Rows from block 5 of the audio encoder, named by matrix and row number. Rows with one number belong to one channel. Each number is 128 + 24 x the weight over its row's rms, rounded and kept within 0 to 255. All counts start at 0. Numbers have three digits each. After the name is the row's rms in percent of the matrix's.
# convs0: expand pointwise conv (encoder.blocks.5.convs.0.weight, 480x120x1), inputs 0-59
# convs1: depthwise width-5 conv (encoder.blocks.5.convs.1.weight, 480x1x5, trained with AdamW), a 5 kernel
# convs2: project pointwise conv (encoder.blocks.5.convs.2.weight, 120x480x1, transposed), outputs 0-59
convs0.73 107:150142122148126088116092113092123127139120131114168068124143087143125127111111120164122102146206118122133140152068088159122102166109169132168098187131106117105137156139133168111137
convs1.73 085:109140165153107
convs2.73 089:123119117126158150140105114139158145102103134112131112135134097086163139168090167116144128160094122130122132139126111188135129122138105140129164117139151203121126133117113150135148
convs0.74 109:172103140091108179112126116159073121127111150141138149114175107130141109128110131163146150091128139131138121160092154121118095131139143154100133147114153137133124158104125128130126
convs1.74 090:087130140118159
convs2.74 082:132131094119141139147143127093117117082163157121132158159104106148100165124142117108092109172122122114109151155143152093150125146106109139172123146168098102115119106194139088092140
convs0.75 091:155127122188150142109144108123193079125140104124132119098143113130123134102110144157129124152137110141144104128107103101147167118134144140098125154125110148161125106134127050124158
convs1.75 138:113102096099135
convs2.75 142:083127083102110122106131125112097115148091138156111104165142165121141142143130104126072163076127129061113133144156134121144140165124146111147175133115142118102138104126114152108096
convs0.76 104:127121117115100165112141182108148073110108104142105145150152162134125172139152147146143154135130110113143118132128090125104074137131117162137135125080120161136151101106162150150129
convs1.76 084:173121120102132
convs2.76 109:142110118156127137143102152097103106092126128113136072136130165189131117159107141153133103131123105132105106132104139147114105149152143155087099130122132146137145095144123142120131
convs0.77 109:164146122119119098092144181118132131099142097131128175129133153111146096125152136137129138159101132081135077154107122139140110148146186119121133126141103141081086109115163108187129
convs1.77 076:112157125109165
convs2.77 046:165103132136115163099174144148102140125127133148099118131118123172155121142133073156120092135171140125120165131170139090145138119085099187148106172111141136119133107123122114132155
convs0.78 110:131097158112134135133127109131140140104096103173162106136105146131073125155148150113088076110150141133141133148097115062120113127112125185138155145131098138108181121135139138170122
convs1.78 086:137112095147161
convs2.78 088:129141108100125144152174129148116134123146126112134168089126100137113075142116134143131123154117137102163153125118150091116122093122157163169112100111102146181133132151086125148144
convs0.79 092:151122133179142127143140120143136138116129104096116141147116153119132136102116126133106135104110119144147166160176110134149123158075099130123153143128162164121158142163152137133097
convs1.79 114:121145141107084
convs2.79 099:142105102170121135131138166140110073169141134116156139096138134128137099140120100102129115099111171122105120116130093101118118133097090085134114104108124078100127138152123104134148
convs0.80 101:115143094127138143133112133092173107099107090103114105123125142146150148173128124120122083082115144137119101119134093092147158137076143102108096085146122124100100119095142098108093
convs1.80 097:124128150147083
convs2.80 073:137126148126086133136109118130104178157158123165129145121153118131125103091139103130115177134169085130159167157135129151088121102133103193161166132171121129114127148090075067139138
convs0.81 087:177114128146147122114123114092115125097167110150137092158104112127087133158110145107166081124138157125105171174099127128100122116126140105135106163124108131151149086127055159126138
convs1.81 121:134114094096106
convs2.81 134:117175105149164160122124127115082093121119122118089124118130087145152122105149093166123133153131148105156094129149119164144117150149125137127152092110154082095111138133193147102150
convs0.82 104:127107139093179161091127155129152112154095100108088141160137119118104127117148117124109158178122137131137155120114123097116098158117172091113128103100173103113108139130125114159143
convs1.82 087:092144151102140
convs2.82 074:135100145116136126128156157147130111089162124109135127143139160137119143142137130079142104163118129175124136142126138117112176157134085137119115145175141104176123154140135148109164
convs0.83 104:114102120132154098100119098141110126127101146124131160105109105145121105135106127118145127153088124111107179067131122127167156122122109103093149100145181140170141119133159141154141
convs1.83 095:141156130084126
convs2.83 096:166131140137105104108125145134114133139123087132148124103112108109135138087074131118102140136122113078180134131137110127134169095118105145188118167113135128126132126148141153135116
convs0.84 108:142137178144132127142097102158135148110139097110121120115158142118117093169136149124137135123081099114126142139125120109150093134119115149120113130134118128088124126139112125168095
convs1.84 096:173117105141130
convs2.84 082:141094137105150116107121140174147166090150126105137118154134112106084074112180141130078166135142113129143139114081158116145124154146117143147137107115092105138108106120162110098084
convs0.85 090:092149119097120122143133152134161073144137141131159115124128124153121110142130107216153133158152142093098117143152127093168118105100132133136131081105144089137130153094111141149102
convs1.85 119:121102087117148
convs2.85 120:109112134160126135122141123122153099133145125135097136130091098109136101112074140113135142118109096115094121124148121122129154130175102132159078129101091151132102142134181122081122
convs0.86 091:191154130150135154115110158096138159112155092109102079125128164117108083147139111189085128118129156110130117097141122141063132177122166135091196166147158136100139133124148132165130
convs1.86 113:085139131129098
convs2.86 106:109124130098119077088127130117124102092127135141160086115098098169118173109150120110153149163117123116124128125137115118154119180174129158145121130160146125142116137129076099129129
convs0.87 105:116149126105123141096102124120107105104095164121162147116169146153102118109140102144159114131159118091151136116132124171087124148107152141119138121141155129141148141079123181158126
convs1.87 101:157144126117087
convs2.87 123:151132137106137156111143099123138115162131117143160188122127120087142089116087134146153094146093143160149130099113093130141151167119118138137109142139122159157148111089092126143089
convs0.88 110:114123120116106059112151154130099107118128129085091161077135099144131147154115129160135109129139110132133154167163132102123066132089108154134110148123159173128148159059097158150122
convs1.88 087:134107107171116
convs2.88 080:114130151179115095129131124142111137131127167133123098120104174090131131124164129136110135135124126138160087131156133100099164138154103138180126137149113157127148124127101122077150
convs0.89 095:132093128138154140106151177127145140112149129127093123141138150101149118153078180118138137101089145117105115126113136131082115147160140111099130101172126159115085131081152128156097
convs1.89 033:128141151125175
convs2.89 018:152142073156139155129138122154097136127133098149160130139123075146135135089156091135073081148160202176149160114148140129137152132126088108174098142107119126111107102142131130132117
convs0.90 098:154165097141116138115134106125096171128140155092100120115116091157148118115120163117109151128133124137156095100148142082107174093151153156150109135139151191191114108141147109143150
convs1.90 100:124152153133088
convs2.90 113:110147142170119138124150137146156113175129164149106163143156154086152137134113114132119116145118165118128165141175110177154137133116098108140127115156128130124119171128101078164144
convs0.91 095:120114164115119110156121150162144101156146110106083138160102177103119121198144173137109098179085142121146162086139129152152121126111138123136158156127174124130109162101157099086115
convs1.91 113:099104135138092
convs2.91 097:106083127103127135109145117123143136108113115136119088090107150115162130120105120089140118129145116108140085064128125101154130146097099122055060083170127123131125166109092088139122
convs0.92 099:124170146157129128134121102146142107116121138161108157158104143155136153129099123143098151119143145154117114147144129100155095166102145122102135086106156137112132131130123121136167
convs1.92 082:105122139149086
convs2.92 053:167116120142138131114132140135136102154158079152128130103145109131103131116125095113180117097112135122107115132135116132099127081131154095178105146126105135132143123090118161104150
convs0.93 094:153113152137116144126110159137139143112111147099167174107106142142147102157147119138157139091141124095152107095099123118104097140133116116120113167127131137145142168140182135169114
convs1.93 125:078132147128135
convs2.93 113:128119110128137141159174109127124136184144125132112157104151142139121147085164104101139139170128122141114170171118128139143122126105101118130114110143147143145096116120111126107154
convs0.94 101:099141117130158158131101139133141151124106135143145108163127108131094100116135121143144112141109117122082129093104097110120076057135126113159110184124118152164128124109137123139115
convs1.94 091:142150158160112
convs2.94 117:098128144146161123133095149126150129162129120127106114152119109121118109095139160165146171119120127150110136124150159110115145111125126181157128092140137107120124123107157093106210
convs0.95 094:121149146116093131101102106113105103135148147123159154056137145163121155116127111116104131114152086127103120120100181148129140085165150125156124094148119163103139135110123145123151
convs1.95 086:132121162164109
convs2.95 119:169167106131194167152148122149100085117140137127125103139106146148158109105122142110097134124111130131161133119131129116112143132098099143122109147144140128177151167103099156115140
convs0.96 097:111097100118145145105119173131138117144119097092113132126118141119143113152052151150137117098099141140120145110125123151081152156116129103102136097170112126113098109097154112155071
convs1.96 054:137094157142104
convs2.96 020:146147156155140119157118121154144130133148157152173167105188125134114132135160127081121114134157102120160181189121161126142095088120115128130098145158111096101140134127147095126134
convs0.97 094:104083161125101119134123109142144154134110121162118076141122141140127112170171087108146122121078182134162135158149126138141118103127134151150133103110121139152165156086113160141162
convs1.97 112:147084112143118
convs2.97 081:107166149137093096131138104173125168139133106123118127128146109148126098153156101118129119189115152144140110112150104128113071091126121190139129125131158126108108129123126119105096
convs0.98 109:123119135147144088145119074097170089177141152119117098128123172112136141103104168162127088099174104121106127135110138121158100128115127116150094096110114134131155165090151133102119
convs1.98 101:111139130089159
convs2.98 077:074160141121113095151099110154122124175108121091203094141155097126129149138108153114147132126129126145139144104108181139137128106145136113118105076138102119172130144146142139125139
convs0.99 097:124165104131159126136113112126126102107082102145131072133147083105151104148161103119130128144153138111101142099128106132116112133134157154097136135109141153150099150184145130112117
convs1.99 099:151147103098107
convs2.99 108:151138162154152157140167175104129140123170147148126180099127157114127112123098124190136145086081148142118135084120130135141154118138117120151121168108148113100109124152139109172139
convs0.100 093:092140153106127126108119144122083134112164112120156152165154130120136137107150142103151146093113131123090149156124165100133165143122105056111071124097099096133119147088134128141123
convs1.100 125:121100098095124
convs2.100 160:138172083090155127155146101144123133140112203117123130178120118136124100163138151147114092137117119122169108142119105143128087113102140139130123123165138173135109109110178124146163
convs0.101 093:125128109116130088107158100186097088113119137137142104164113098067108064140130131137135094161156123123090158141117121126122115112152129119142090110094121111113127112139138132150138
convs1.101 116:106100099100121
convs2.101 146:121115161112147161120126167097130144135130105105097130109157120178155128108122119112134138050092156137121110155095113089223140143103129102102148128124137152117086144122099120142117
convs0.102 103:186133078128159114094120150080117132074110186114119134140123091135114171125101155101147146106132182119129112137146132116121133130117185140097139144155162152121132146138125162130162
convs1.102 091:084132129135158
convs2.102 091:152173107124169127140148124138101148088161121102116099158168101132096106126164105130106084123145150142125118140122133116150121080128097111146141136139104096115148130148111149140126
convs0.103 105:143129139096148136132094151118130145125126160128132122131125143154126054107125114134104152113146124123128103152137175162148118184117148154123145159148111119133137104138097130152142
convs1.103 076:122111114132176
convs2.103 084:152126099109096110142152115099127106093143102128102156168108105158120117098119099179103126086113152151169147149124134131110170160087100134157103116091144110123115064171118140115129
convs0.104 087:135117138136135168145155112151152124162148098102147123136097116125126135129110128156156094139152162140120145123115145157146099140131131188148147135090165141171140127110153118124142
convs1.104 103:106102105106101
convs2.104 144:141152093160160104146105099149107129151110098156128095117089139100126123137103133108155094100121081113113112134114098133160138084148123144119105127081112124135166151114134156072123
convs0.105 106:119110096141167121115117141161155123148155133106138064105129140127123093137111134087142131117124112128118150121134162118162084116132156136145136111143154135133122094137160139128163
convs1.105 066:141171156119131
convs2.105 092:159108129154125131111136154146128152101151127127162106118134140129116124119088126082115121163111120121160143137126162131138116076123130152123147125100109150134120119144119141086106
convs0.106 093:142064109111100139136119132138113074127116143112134129150082117129117084087117203103113118119155107120099106150164158157136151088091140125122101127150127108130071104127107128159152
convs1.106 105:116098100096132
convs2.106 105:079115151155121121131162159141103134114171142118121109134126122131170150119113135135135124088139098104163155143140117126129118166148117120110142151128119138115111105111155134186169
convs0.107 114:132125109094128118082141111121090124159099104105143100093141119110140107103147122153155108115130131119139124147144099125117097111079065128119100123144119128122126106112128130099082
convs1.107 104:133151103105163
convs2.107 088:171147091148142158134160131156121109089115123127162139137152127128162112131138090085108125146129092130138179106154127157122093133117128141114099112119128139137121148177125103101107
convs0.108 099:134126094138132124146140151132109146163085143102148123171129119089119147168111109137174128137098181068153119135094102146145129139148092137120116140156104099087146127141138094119090
convs1.108 095:106136131092160
convs2.108 079:120157134104103147106187143134107096134159122146131129121141113112159142139114143122117137156154118103131129105136116109124091090168118118148148126142097091173114111107163133099096
convs0.109 093:087131125145126117163084129125123141134121127127117107137125145137141113140179106152125153140123147109146122093084158137151122141134149130078145162150181144145137119124155135128117
convs1.109 119:136082134154123
convs2.109 120:109133127170110135096156108147147135106146104085121164108125092158116125091136141092138074160169168119133117183119125166135118165092138144145128116151105094089162159103093123130137
convs0.110 103:148143134100086119137132088135149093097100140143136158148152109124131113128111151132152161136123118110116107123155122186111134114171137128118157134108144167087088155126106140143130
convs1.110 094:110116116129176
convs2.110 121:156131150136127146114117136113121184083106138184183188134177113115113100116120142128122142107157101115141103138127129156105145131133142102156168104158160152117141157099116128116156
convs0.111 094:113109184133115123130083108137079112108115131103137149129144114140104146120144135159131162176157174105142131161156167133105148106138145152080125128096137104113146131142197130152135
convs1.111 075:144162146129094
convs2.111 112:150166120110122150107137112087109110124157133145099111123172151106161120117112114121119128173100129133122136128111114140150174133143119117178119098136157166144129128084127125110084
convs0.112 086:145063171141151128108153146148136147105108114133151154162126136111125126145074122127125091122101132105126145137115129099096132118162162117119128108131119169105067137097167117157115
convs1.112 060:110157135098156
convs2.112 028:144131102167097154136110111136079170127147139178138140114122152157138138122142124138110106145171138135139129166149135105121129084151122119152110147128173150158129110091112123172176
convs0.113 096:132113130173173161133130135122154099119104120177140129137137116122106136155155159156124116146144096148168146134128131126161150123093144122103141137133146112130151155094117157193150
convs1.113 096:153137094098116
convs2.113 111:131149125144136156126125129152148133128169146187114154133096100132136094084133115106087142121131154133143138138097082168144159115079147114123154159160136094104142147109150160162135
convs0.114 085:092145142172066118128180142123107150112104144174125128121137127104125157166109104169202094114124133131126178107117142099151115147133092116147166171132121169114139176140142142124111
convs1.114 125:118102101100103
convs2.114 142:115151126147144087138081159096117113118082183118150154105172135144099110114139108127123140192120126115123105159141148124109112103147146132126107134140169112127110138102072133105101
convs0.115 102:129133097174095125160115165123112174127129124111140154076160108099113142127141143078123120127100082137109140086144130094133136126126097146139111081150163123149118126128133150131104
convs1.115 077:102107097101120
convs2.115 098:131092158163093103164146156104126109131142154151125092086117125108135094147158152136155102127125118152129146124119138133118105151088100131179181151104130098110092132070126141098124
convs0.116 097:148139124152157142100122130090149077122105138126143088108097118122093087139124111153166131128071098100131156126094069120140142133157130106080169141161147148121124070173146126133169
convs1.116 102:102130146128085
convs2.116 088:109093125093096138117133109129113144164123083082126127073120119126127156132142148110120133144167136127141111123088193145117159135122099124142146140156090131148110136123104138109142
convs0.117 099:114139115154100105117107127135134162149114126098120120159162086134111141121131120107140116121199151172107111103130197133106093109126136105114122148109147105105141129117153146131105
convs1.117 093:155159150154119
convs2.117 142:100116117141122146173110122160165161121134106127104136134101154147160147177141100114143071139083127122129155157154097124143148090131135119167143085110134126102143128127109098122097
convs0.118 113:116101134134138140102146180126160108131140117106089133146108137123145124156065159139134115088094155134111111120123103149088139180143124109094118097167118150112087098079136126137086
convs1.118 038:087162121128122
convs2.118 015:148163117117128140101141141136091149129137154117145125135146133120123096129169107128143130158181124138131145152123154099133121082134095172186126140113107106129111136114142116160130
convs0.119 103:138130083140115127147140099096132077106145104092138111166096122103133105125152145150140120105143126108171121129123157139113163113141125144116124133128117149166094146096134122150095
convs1.119 085:099170123113129
convs2.119 062:121138138111124119104160144155151153173149134155108118112134138145129139167130140131158171125136131094118157164179168155140146145102089108158121127136118134134115155144099130164080
convs0.120 090:138136118116169110159138155147109086147148118119117099108101095165105118138143171165150148146137078092163121160106109081134126172147090105107160118116153131124129147093104110161083
convs1.120 118:076132141126133
convs2.120 086:162166117110132164101140124119136144122076127131125121159167142128160110119119091131149100120141133127065079117136144107120126065130090135143093140143150141134090104110156138133101
convs0.121 092:124101135104149097156111111119158088136148126103126144134107148146129111173141093070148091090135145144085104106147141123139137092091153147097123105145128110131101124154120140132150
convs1.121 110:097103101105121
convs2.121 133:117125183150131126121151145157094134151104137133108110121136128113125131125113184124075143167115114116151169119093155115117144123150154129131125111130126148126091144132157124137098
convs0.122 102:120104139108139089093187169070114148127167118120117095155166131093123086127135166151143141177105114108135157169143104135146133117131133125136104139098134111131177137154110125106134
convs1.122 084:150110124167105
convs2.122 069:123133116154137165148159106113139129145079123114122094122095160092167139151116159138136102101133127095106112097193111176160123090156128152144089148085154177155124160145110122100151
convs0.123 094:143157127111095087100149098151109117117107113132083142101106146131146128146138150088141130111127102101171149160143161118112105132105093139103106108105130197126072150148164112163155
convs1.123 078:135121096145167
convs2.123 113:138129107116124111114163136116120140150077184121142127130145163114161177117149148109121171135119147094144185117103142139113121133094157169140141119119160152105129147154122130120170
convs0.124 083:148151102131160181142132151085097123100122128150124106151116173107202129111112159162131125128105162133143109132111104139106129114108139168159101137115157166111124143100080122124135
convs1.124 047:164143126160146
convs2.124 015:174107116179164111160159120155134151166166103101125122122170108139137142152136142144110133133128140148115149095150147125143148110146108152109073118099134106131143150080095134126147
convs0.125 103:111101142123090127137125160125151113133107130130110119085147158110134100133172125109206098129144122155125100144098144140116147139112119110158115156096093109145128100141147111138106
convs1.125 100:108119127147173
convs2.125 122:214170138144145143152088132110109123163122168127104077126119113114134107103143112134086130117090127123142127120155140134153149166170129119141104151081166136126119161129141109140161
convs0.126 101:124153164127136116127136114121132089063104139107095095147126169098108172149123148103101115135113136113129128153134151079144144094112125116145115139136123135093162146100110154171093
convs1.126 125:135113102102093
convs2.126 120:119105120112140114146159096134135149117144143125128118158097117093125123101142094152146188142111069115145152163116108123119122139120115132121106149132122141126141127132123085104116
convs0.127 087:125114161128121151090120147152148080118166175122124128124061160133162124134132092161163137096150072142098142146109126160133172140145076140125133167143135124106128091105165124125117
convs1.127 141:135129081103134
convs2.127 097:152137141068094080166139099156130127131115113144090117188154134102098113117163137100124138123131115089116149139128124103152123117176164122122100176137105176103126129125104136104165
convs0.128 102:152122115139136102150124119092105099130128140122095142131149149124137151099152115115124145126101154113123145093132103168122054117106133143103137115113167145112119126113097130179170
convs1.128 104:116147145121083
convs2.128 085:113140123105111128116136149139152113178151123152117103108127119101083110185137135177136096132129098148172113129128147087112144168114128108142114118108132148154099171136118127142113
convs0.129 098:127122062163170139139159128126118099127095116124096137123159128101113152130156151147119113064182106161115140115146143106085119103118099118094133105148091142133137155095129104149066
convs1.129 109:145091139150104
convs2.129 091:140061154180141130115099082137145139138133131179117129150134125119120138123098135140095138115143108106143123131165151160132148142141114155141128147115075123098076133092108054121135
convs0.130 097:138138159079144100123117130148105099183121093115135119123100114133136135120123106095121113105075145135095178089160084115115112146138125137141152098155135137167092133107121126143148
convs1.130 094:166122100127103
convs2.130 134:138169158123140142098132153166123144143113093117084166170133071102123127123105119146160117121139113151098152086130108098119159128127137129131116122130122146142141140103103136113138
convs0.131 101:123094127142129164137108158128158138165115167104133092101112139136166128134093150136135121090098137086131110110116119164121106124117133117112128117141143148101153108097169164115116
convs1.131 133:084123144122103
convs2.131 099:100121151140127083136133116142097113123108144122140166135107138160133140071128122059115120088152149103128123122148157107107120117121102163179142117164128119139134148091119134104113
convs0.132 103:126107129109125157175119105136088110141164121150086101137109056135162153137132102122108180149140083111126139092149122124118147117105097106161110183117134129138140120149130150154125
convs1.132 090:138133141165163
convs2.132 120:099176119154112157142116167159113140095133135138120184118147162096069132089114168123064111123128154114109122147140123127108138130129143132134160066124167120103123113128098120125094
convs0.133 107:113107123127120141126116087124143090178119150115163115127158114158103095113133113118116081107136126163127092119118120122138098160150066108133086094118110092095117157086162154147152
convs1.133 092:168118097134143
convs2.133 093:155113117098113130076140118085129139145131184146142152130154116183151124171143139099122144108130125160153155125151080099155154146114095134141131159122121165125139135138155098127117
convs0.134 097:150099099116123111121124102121139108126131091161161159118123169111136097157125151171131119164148102132140133137159105147154168117092134158146156136142144118143098092115131143111142
convs1.134 103:099100100108136
convs2.134 104:135161134107143108146135094126120139113111156103085104125102129190117095118133129130156166142115096161115178147087164158149134142129180095148119133087129157170097098161125119111111
convs0.135 099:102137116095137135119096120131104158126154169111117110111137120121123110123178073140127108138138122110141159090170086122134152159131114116073135123170135132127094134138121103146184
convs1.135 104:119159141090113
convs2.135 092:103116121135153152115122130136148116153120149070143137113123116153119167144103155129106134145142148149130101139122130131107120085114081094133130136137135153153145165106138177139138
convs0.136 095:102126144117125133112136117152101089146136159085110131167123110109117125129083117104152122133094078109144116098105130102172123145118137146128082123135146090162118078131167100118137
convs1.136 111:119099098096124
convs2.136 112:126076151139107100152156148135110136140104152136165115145091141145146104117101118119139121101153134164132149144116177131142129097158170091111144186084082118120123136123154119114112
convs0.137 097:098112157167158104132105172151090107179132100108148146141117155127099126165118133160135118163122120093162131125107136122128141143097122105080125136151132102157100084119164090127089
convs1.137 113:099136136094155
convs2.137 093:105129111103149178121124158110133095105150114099110129097104192109175091133129122129139144178100118114126128112127130134112105115126097106135127125128088139120110120129149116139086
convs0.138 108:134151135167126123141059096103141102129104115143107125137157154139115174139137135163120120131117164106146101097145143132091135146171134106115108145083136105163111129131156170140142
convs1.138 088:141114108147170
convs2.138 106:151147097139123131143113110134079122110151176080135085167165118092145125126150115109119131148121117119183122128162120128102084132088145117121117139192142144141146107168114156153096
convs0.139 097:089122159133151150112127160112124153156134142143119087134103142140116120134099146180096103099098126125112135153106119125129171077154123144130125160134148121107138110132129112144106
convs1.139 101:123098096098125
convs2.139 100:133154090079117141137129145143146160138130122126126135104147124102118119129115172093139122123115139111145112145098106129101106150111174112080096104104140150157133139177099106138148
convs0.140 102:159082123136125121124160126143115128137175154119114126125111104160175138122133146130145086159144108130088106081135135138141109178104108101164137098116130111115152116080151096147141
convs1.140 098:138095099122157
convs2.140 085:157117120127079125097087126155162130144137140138090111125121124096150179136099122117110118147121089093099128097107139124157162150149118134107127122147102132039123130091125105115118
convs0.141 106:149161149138127139067089147115123143097120120156163101123115103160175113109135149113160143163146091103131092134097147111142121118123102103118104148096111109092147121113145149160152
convs1.141 097:143119092132163
convs2.141 102:096114092125103080115125120144099142134117114135117105129143098155130109135165138169126159137124115118121142127158099128093148136157090129099110151129132149105118138116106102114125
convs0.142 097:108140145110134129118084163080131166131133151146119129130087147130099151117164154127173159126151162158119162160160120120129083119115100127133169149092181151093137132127167101173111
convs1.142 104:131099093102117
convs2.142 106:167145080133115105076100138119116123115107130163152122098133144116134088134149140129143100089098168143134096107131078121150131131103155128131102092153107123110135128171124106092135
convs0.143 106:118109100122131104146145135123138099129130167130161134116115160118158150106113128127070087127105148127143090085100123081143170151093131121121064097087140128143127154130162113145117
convs1.143 105:153099138144095
convs2.143 069:131161104140124139117136144113138128121189141126087143101147159159124109137162124149098116089118105134167119146133101168115081139142117116124125162125101111142165129119089052109082
convs0.144 115:150108130155118103078111082123133159132087121144155114169130149127184146166162113125081113139116154118127128111087101119095150152128146138194116112113144145098102135160153131106186
convs1.144 088:134103106152162
convs2.144 103:097092117129113071110139126160133145149106148139141156123111153110160115123138101095114098148117170119154108103142160135091099143133115151151141142096129165087115092153113142142145
convs0.145 085:145131100130171180128135149098104122098122130136134118140119170106204127111098159176129126132102158130144118131117102131120135117105131157159093147106170163114121134083088124125139
convs1.145 043:160148136158150
convs2.145 014:173106112171133138169144108129150139172174113126127110132161099133114159144145138121106118119130140162107139103148139132138130124151127127125082102111137125131148139078102143133136
convs0.146 105:146116133124153142089159132111151113123115139134165113141129133122119084100081152146089163143154125145132158124133146151112120129130107115114143126110174150177141127095174144152132
convs1.146 131:101093099132134
convs2.146 097:161139127171130134112118117166117134093185121116167144174159174108121114156115147185114148108143150137170132119083173105120117145105111120130152110089106100126161120100123120109110
convs0.147 090:145141093128164187127128146090109125099119133140132112145120166112204129116103165167132123131112168133149117136108101130117126114111126159164101142101167174117120135096087122133134
convs1.147 050:166140139154150
convs2.147 015:169094129157139133179143119138144135169183110134121124121173110146123144145149134128110129122110128155104149102150144128126149123144130146110075113109122106119131136063099136105140
convs0.148 093:149138094111148198131121128082100127112123116139148120131138163106188141122099160154155105135100157117150099146105095145120136107109136149158110147113168166108112125096105116119129
convs1.148 058:151125144100164
convs2.148 018:180103136146153149122142112120142144163129137155107124159153153159115155154151121135091139131123120145082132133151093087125141111148146127138077160107127126144090091103114133119131
convs0.149 094:130101161101134114115128136114071130136148117139141129156122104127188148140146137144147118126144167108104127109100172123115109118138127120122115145135136127101076104134134112118163
convs1.149 111:128094095105139
convs2.149 112:158136154125107107145160106151132130136110140145104180081166098100172126151121134116127124117134150129150117157132136103139133117197114129109138163117113122114168174167133089149125
convs0.150 110:087144186122120080102152136083189127124131148106109163153126133103119104125117130119134126152135118111133119135113134135187127140109134104140131126118097121139120096126156147097150
convs1.150 095:171130118133098
convs2.150 107:151090092104151125182102111099163112123114173134134153154084114129126138103107121108083109132166120077100155132146079108144118112137096198122125116079120140142111115139093144083126
convs0.151 102:150106120082104112127135130153161142126057104096180128123115114110118126138170146121155087136114104168127156134159096140150152122114117148169148135101121154116123151091142149125139
convs1.151 079:117151168131103
convs2.151 089:127082100119159171071153150105138105106119113114110182140147147154127136155142140143122110138131138130087103130122071155147121133144128132092122166137151094075135152131107122145139
convs0.152 105:159180156107171108165110128155117121146111155143132095151132112138120111105152082132135124100136092126139103161133125120147142092178114163162132131162147123157142151155134124110110
convs1.152 096:103151168141128
convs2.152 115:135158121134165158120125105115098153117103097108116118131119146141179130171112120106112134095087138151188106147124119175123118142131092127152103146147084121139112168124127099118132
convs0.153 098:151120087148135139153130113151105098106092155116160154133164148104110100086087111169145107147138135098105125126072140178123150120116104125131129147113110101100129144121131124144122
convs1.153 104:163143112105103
convs2.153 105:138112150142121171132161110111125127156114138116127120099175157147113111118125135130167118126110128138097088127137092115140137110128140136167084158153068118111110142133182139106102
convs0.154 090:099135119135125151144143148096109116129143154110137083120150145116169137134080130161102098147109159162142139132107111155126122136120152174174093149140165143169121130107103148093129
convs1.154 069:166091133130133
convs2.154 026:170145139089139110151134137128141141145106124139107132157131110115100133151133113143123101143127094139115152110116112137128159117102125167105095153129176093164113173098116195130101
convs0.155 091:117131110149106151156132125117107069100149095138146128160104141116132092127132134066144133105159103110154112067148119133135132141065107129152143162135137132120095138094130142161127
convs1.155 134:142105087108122
convs2.155 119:139132141115156077100138198083163108158108143146103105146133181116103134137154136137141153117117100175114156153126119139118120139143156134138128124098129093158160079155172166103118
convs0.156 102:151158148139106131125075167121111122112137165147148167173138147108126109113115136097136170133137131127136111137158088120192116125155090115100114123111113145148154182148092127144125
convs1.156 075:126169149135102
convs2.156 096:125122141107133087132170145150101172121140156123151068104086098118158092155159135086160107134090135125126119125156150143152109155156178116083087168102170139137156119114106107128134
convs0.157 086:129133103111174194131158141097124121107119114124122120150099171125171144115114159170100132133109147142148121112116105127138148128108136148154090136102169170115129133114078136136148
convs1.157 037:164135156155123
convs2.157 018:172104122166152113166133134140113116151180126140125134109166098090173140124127116096136124117138132131143126112134166151122121101170130160135078119141122113148149143058126144108125
convs0.158 090:132128089091125156157089149159112152120155112073108108125152109145100079094176153142109132130103053134122115128120092092152134118133130111139089123108093140188084111123120126089147
convs1.158 113:111103103099105
convs2.158 158:116107156128135101173117163121153134136158152150135109093119126125115150136129118087098095115119162095124150111125128093134117118092117122118135131155171129076175107108161120143162
convs0.159 097:163121139142096107149166130169121158104116110123160142136131155089107134125160146201130084115139114092144122103115085106129144122121114149094139109129161066138094091142174161159126
convs1.159 105:100131165134102
convs2.159 125:112128157141098173140123140123170129157152130128101110093133100096158144162116137124102098098116137183127111107159160163140125136098130129132103069115096147128123160142138102151143
convs0.160 083:114129098138165147165152104108094127098106125127124084136120150120191144124078135174113096131091146146152112130105129162101141111129122177165094128114152174101131162126113125140130
convs1.160 040:176129143147127
convs2.160 021:193113156154137137136147163154131139170155127154117144141185102113163101081133151120128153145177117143123114143116160137127138105154116174136082133156126121126120109089131147119111
convs0.161 096:104121080083118114160143136117157140139160096171166132139121142166123113148129112149121114135109116138132087150171118099106133101139081093116124163095121178148127209121152157084121
convs1.161 121:136102095099112
convs2.161 132:150129143189145111143114118076142115107093158080129141115105135124116138173128118119163108165101137179099175075120084138094161145119150153090089154115121140114119112145125107134134
convs0.162 095:111122169155140126135143123108092118131095108139140175112124152127153150137150117111140121183117133056115092124141117159161135104133132171130127119152121171144119135129159204100127
convs1.162 120:123092109103104
convs2.162 122:119125150151140119176126126115202167146116127123161087126101090142124131137144113092116164137152140116103099140085119135080115111125150157104120145107124132133137102123130087150159
convs0.163 090:148111152077119123145139132123115102172101101144144110164164082101129167101126166119138121134111105098117119120139133107149094122155153117120081058118172147115182146104118128071128
convs1.163 103:121135095103161
convs2.163 099:115125153161143132099116110145120121090131147161113140123185146147145153091095122132125141104149084109078153110118119122142163109126148125174170148153146106097104128112157114124182
convs0.164 101:077105112108149132106126108168119138114103139113153135152118129101106133150163133135160142137163174160119119186151117114143127103135120139152121171144118125141102115082130117135135
convs1.164 083:122125136148176
convs2.164 114:185102151125141132097117120132138159139157157116140137082100106130120147121100124141143107144124080122126095102114086128157170125111136101159114125088088116122135111101127125143106
convs0.165 108:145156125105112104053101111104113121131150153112123108080140139129100165167159088101148122109146095116161106126156143138168117116083112137116102108131182131144128117127113139119188
convs1.165 102:149163100141113
convs2.165 112:128162148164154108169172136111118132157152117160154145105140084165117132128114151117132133162166113146172139148106102128135153125126120127121129123126108105127119118121153115105151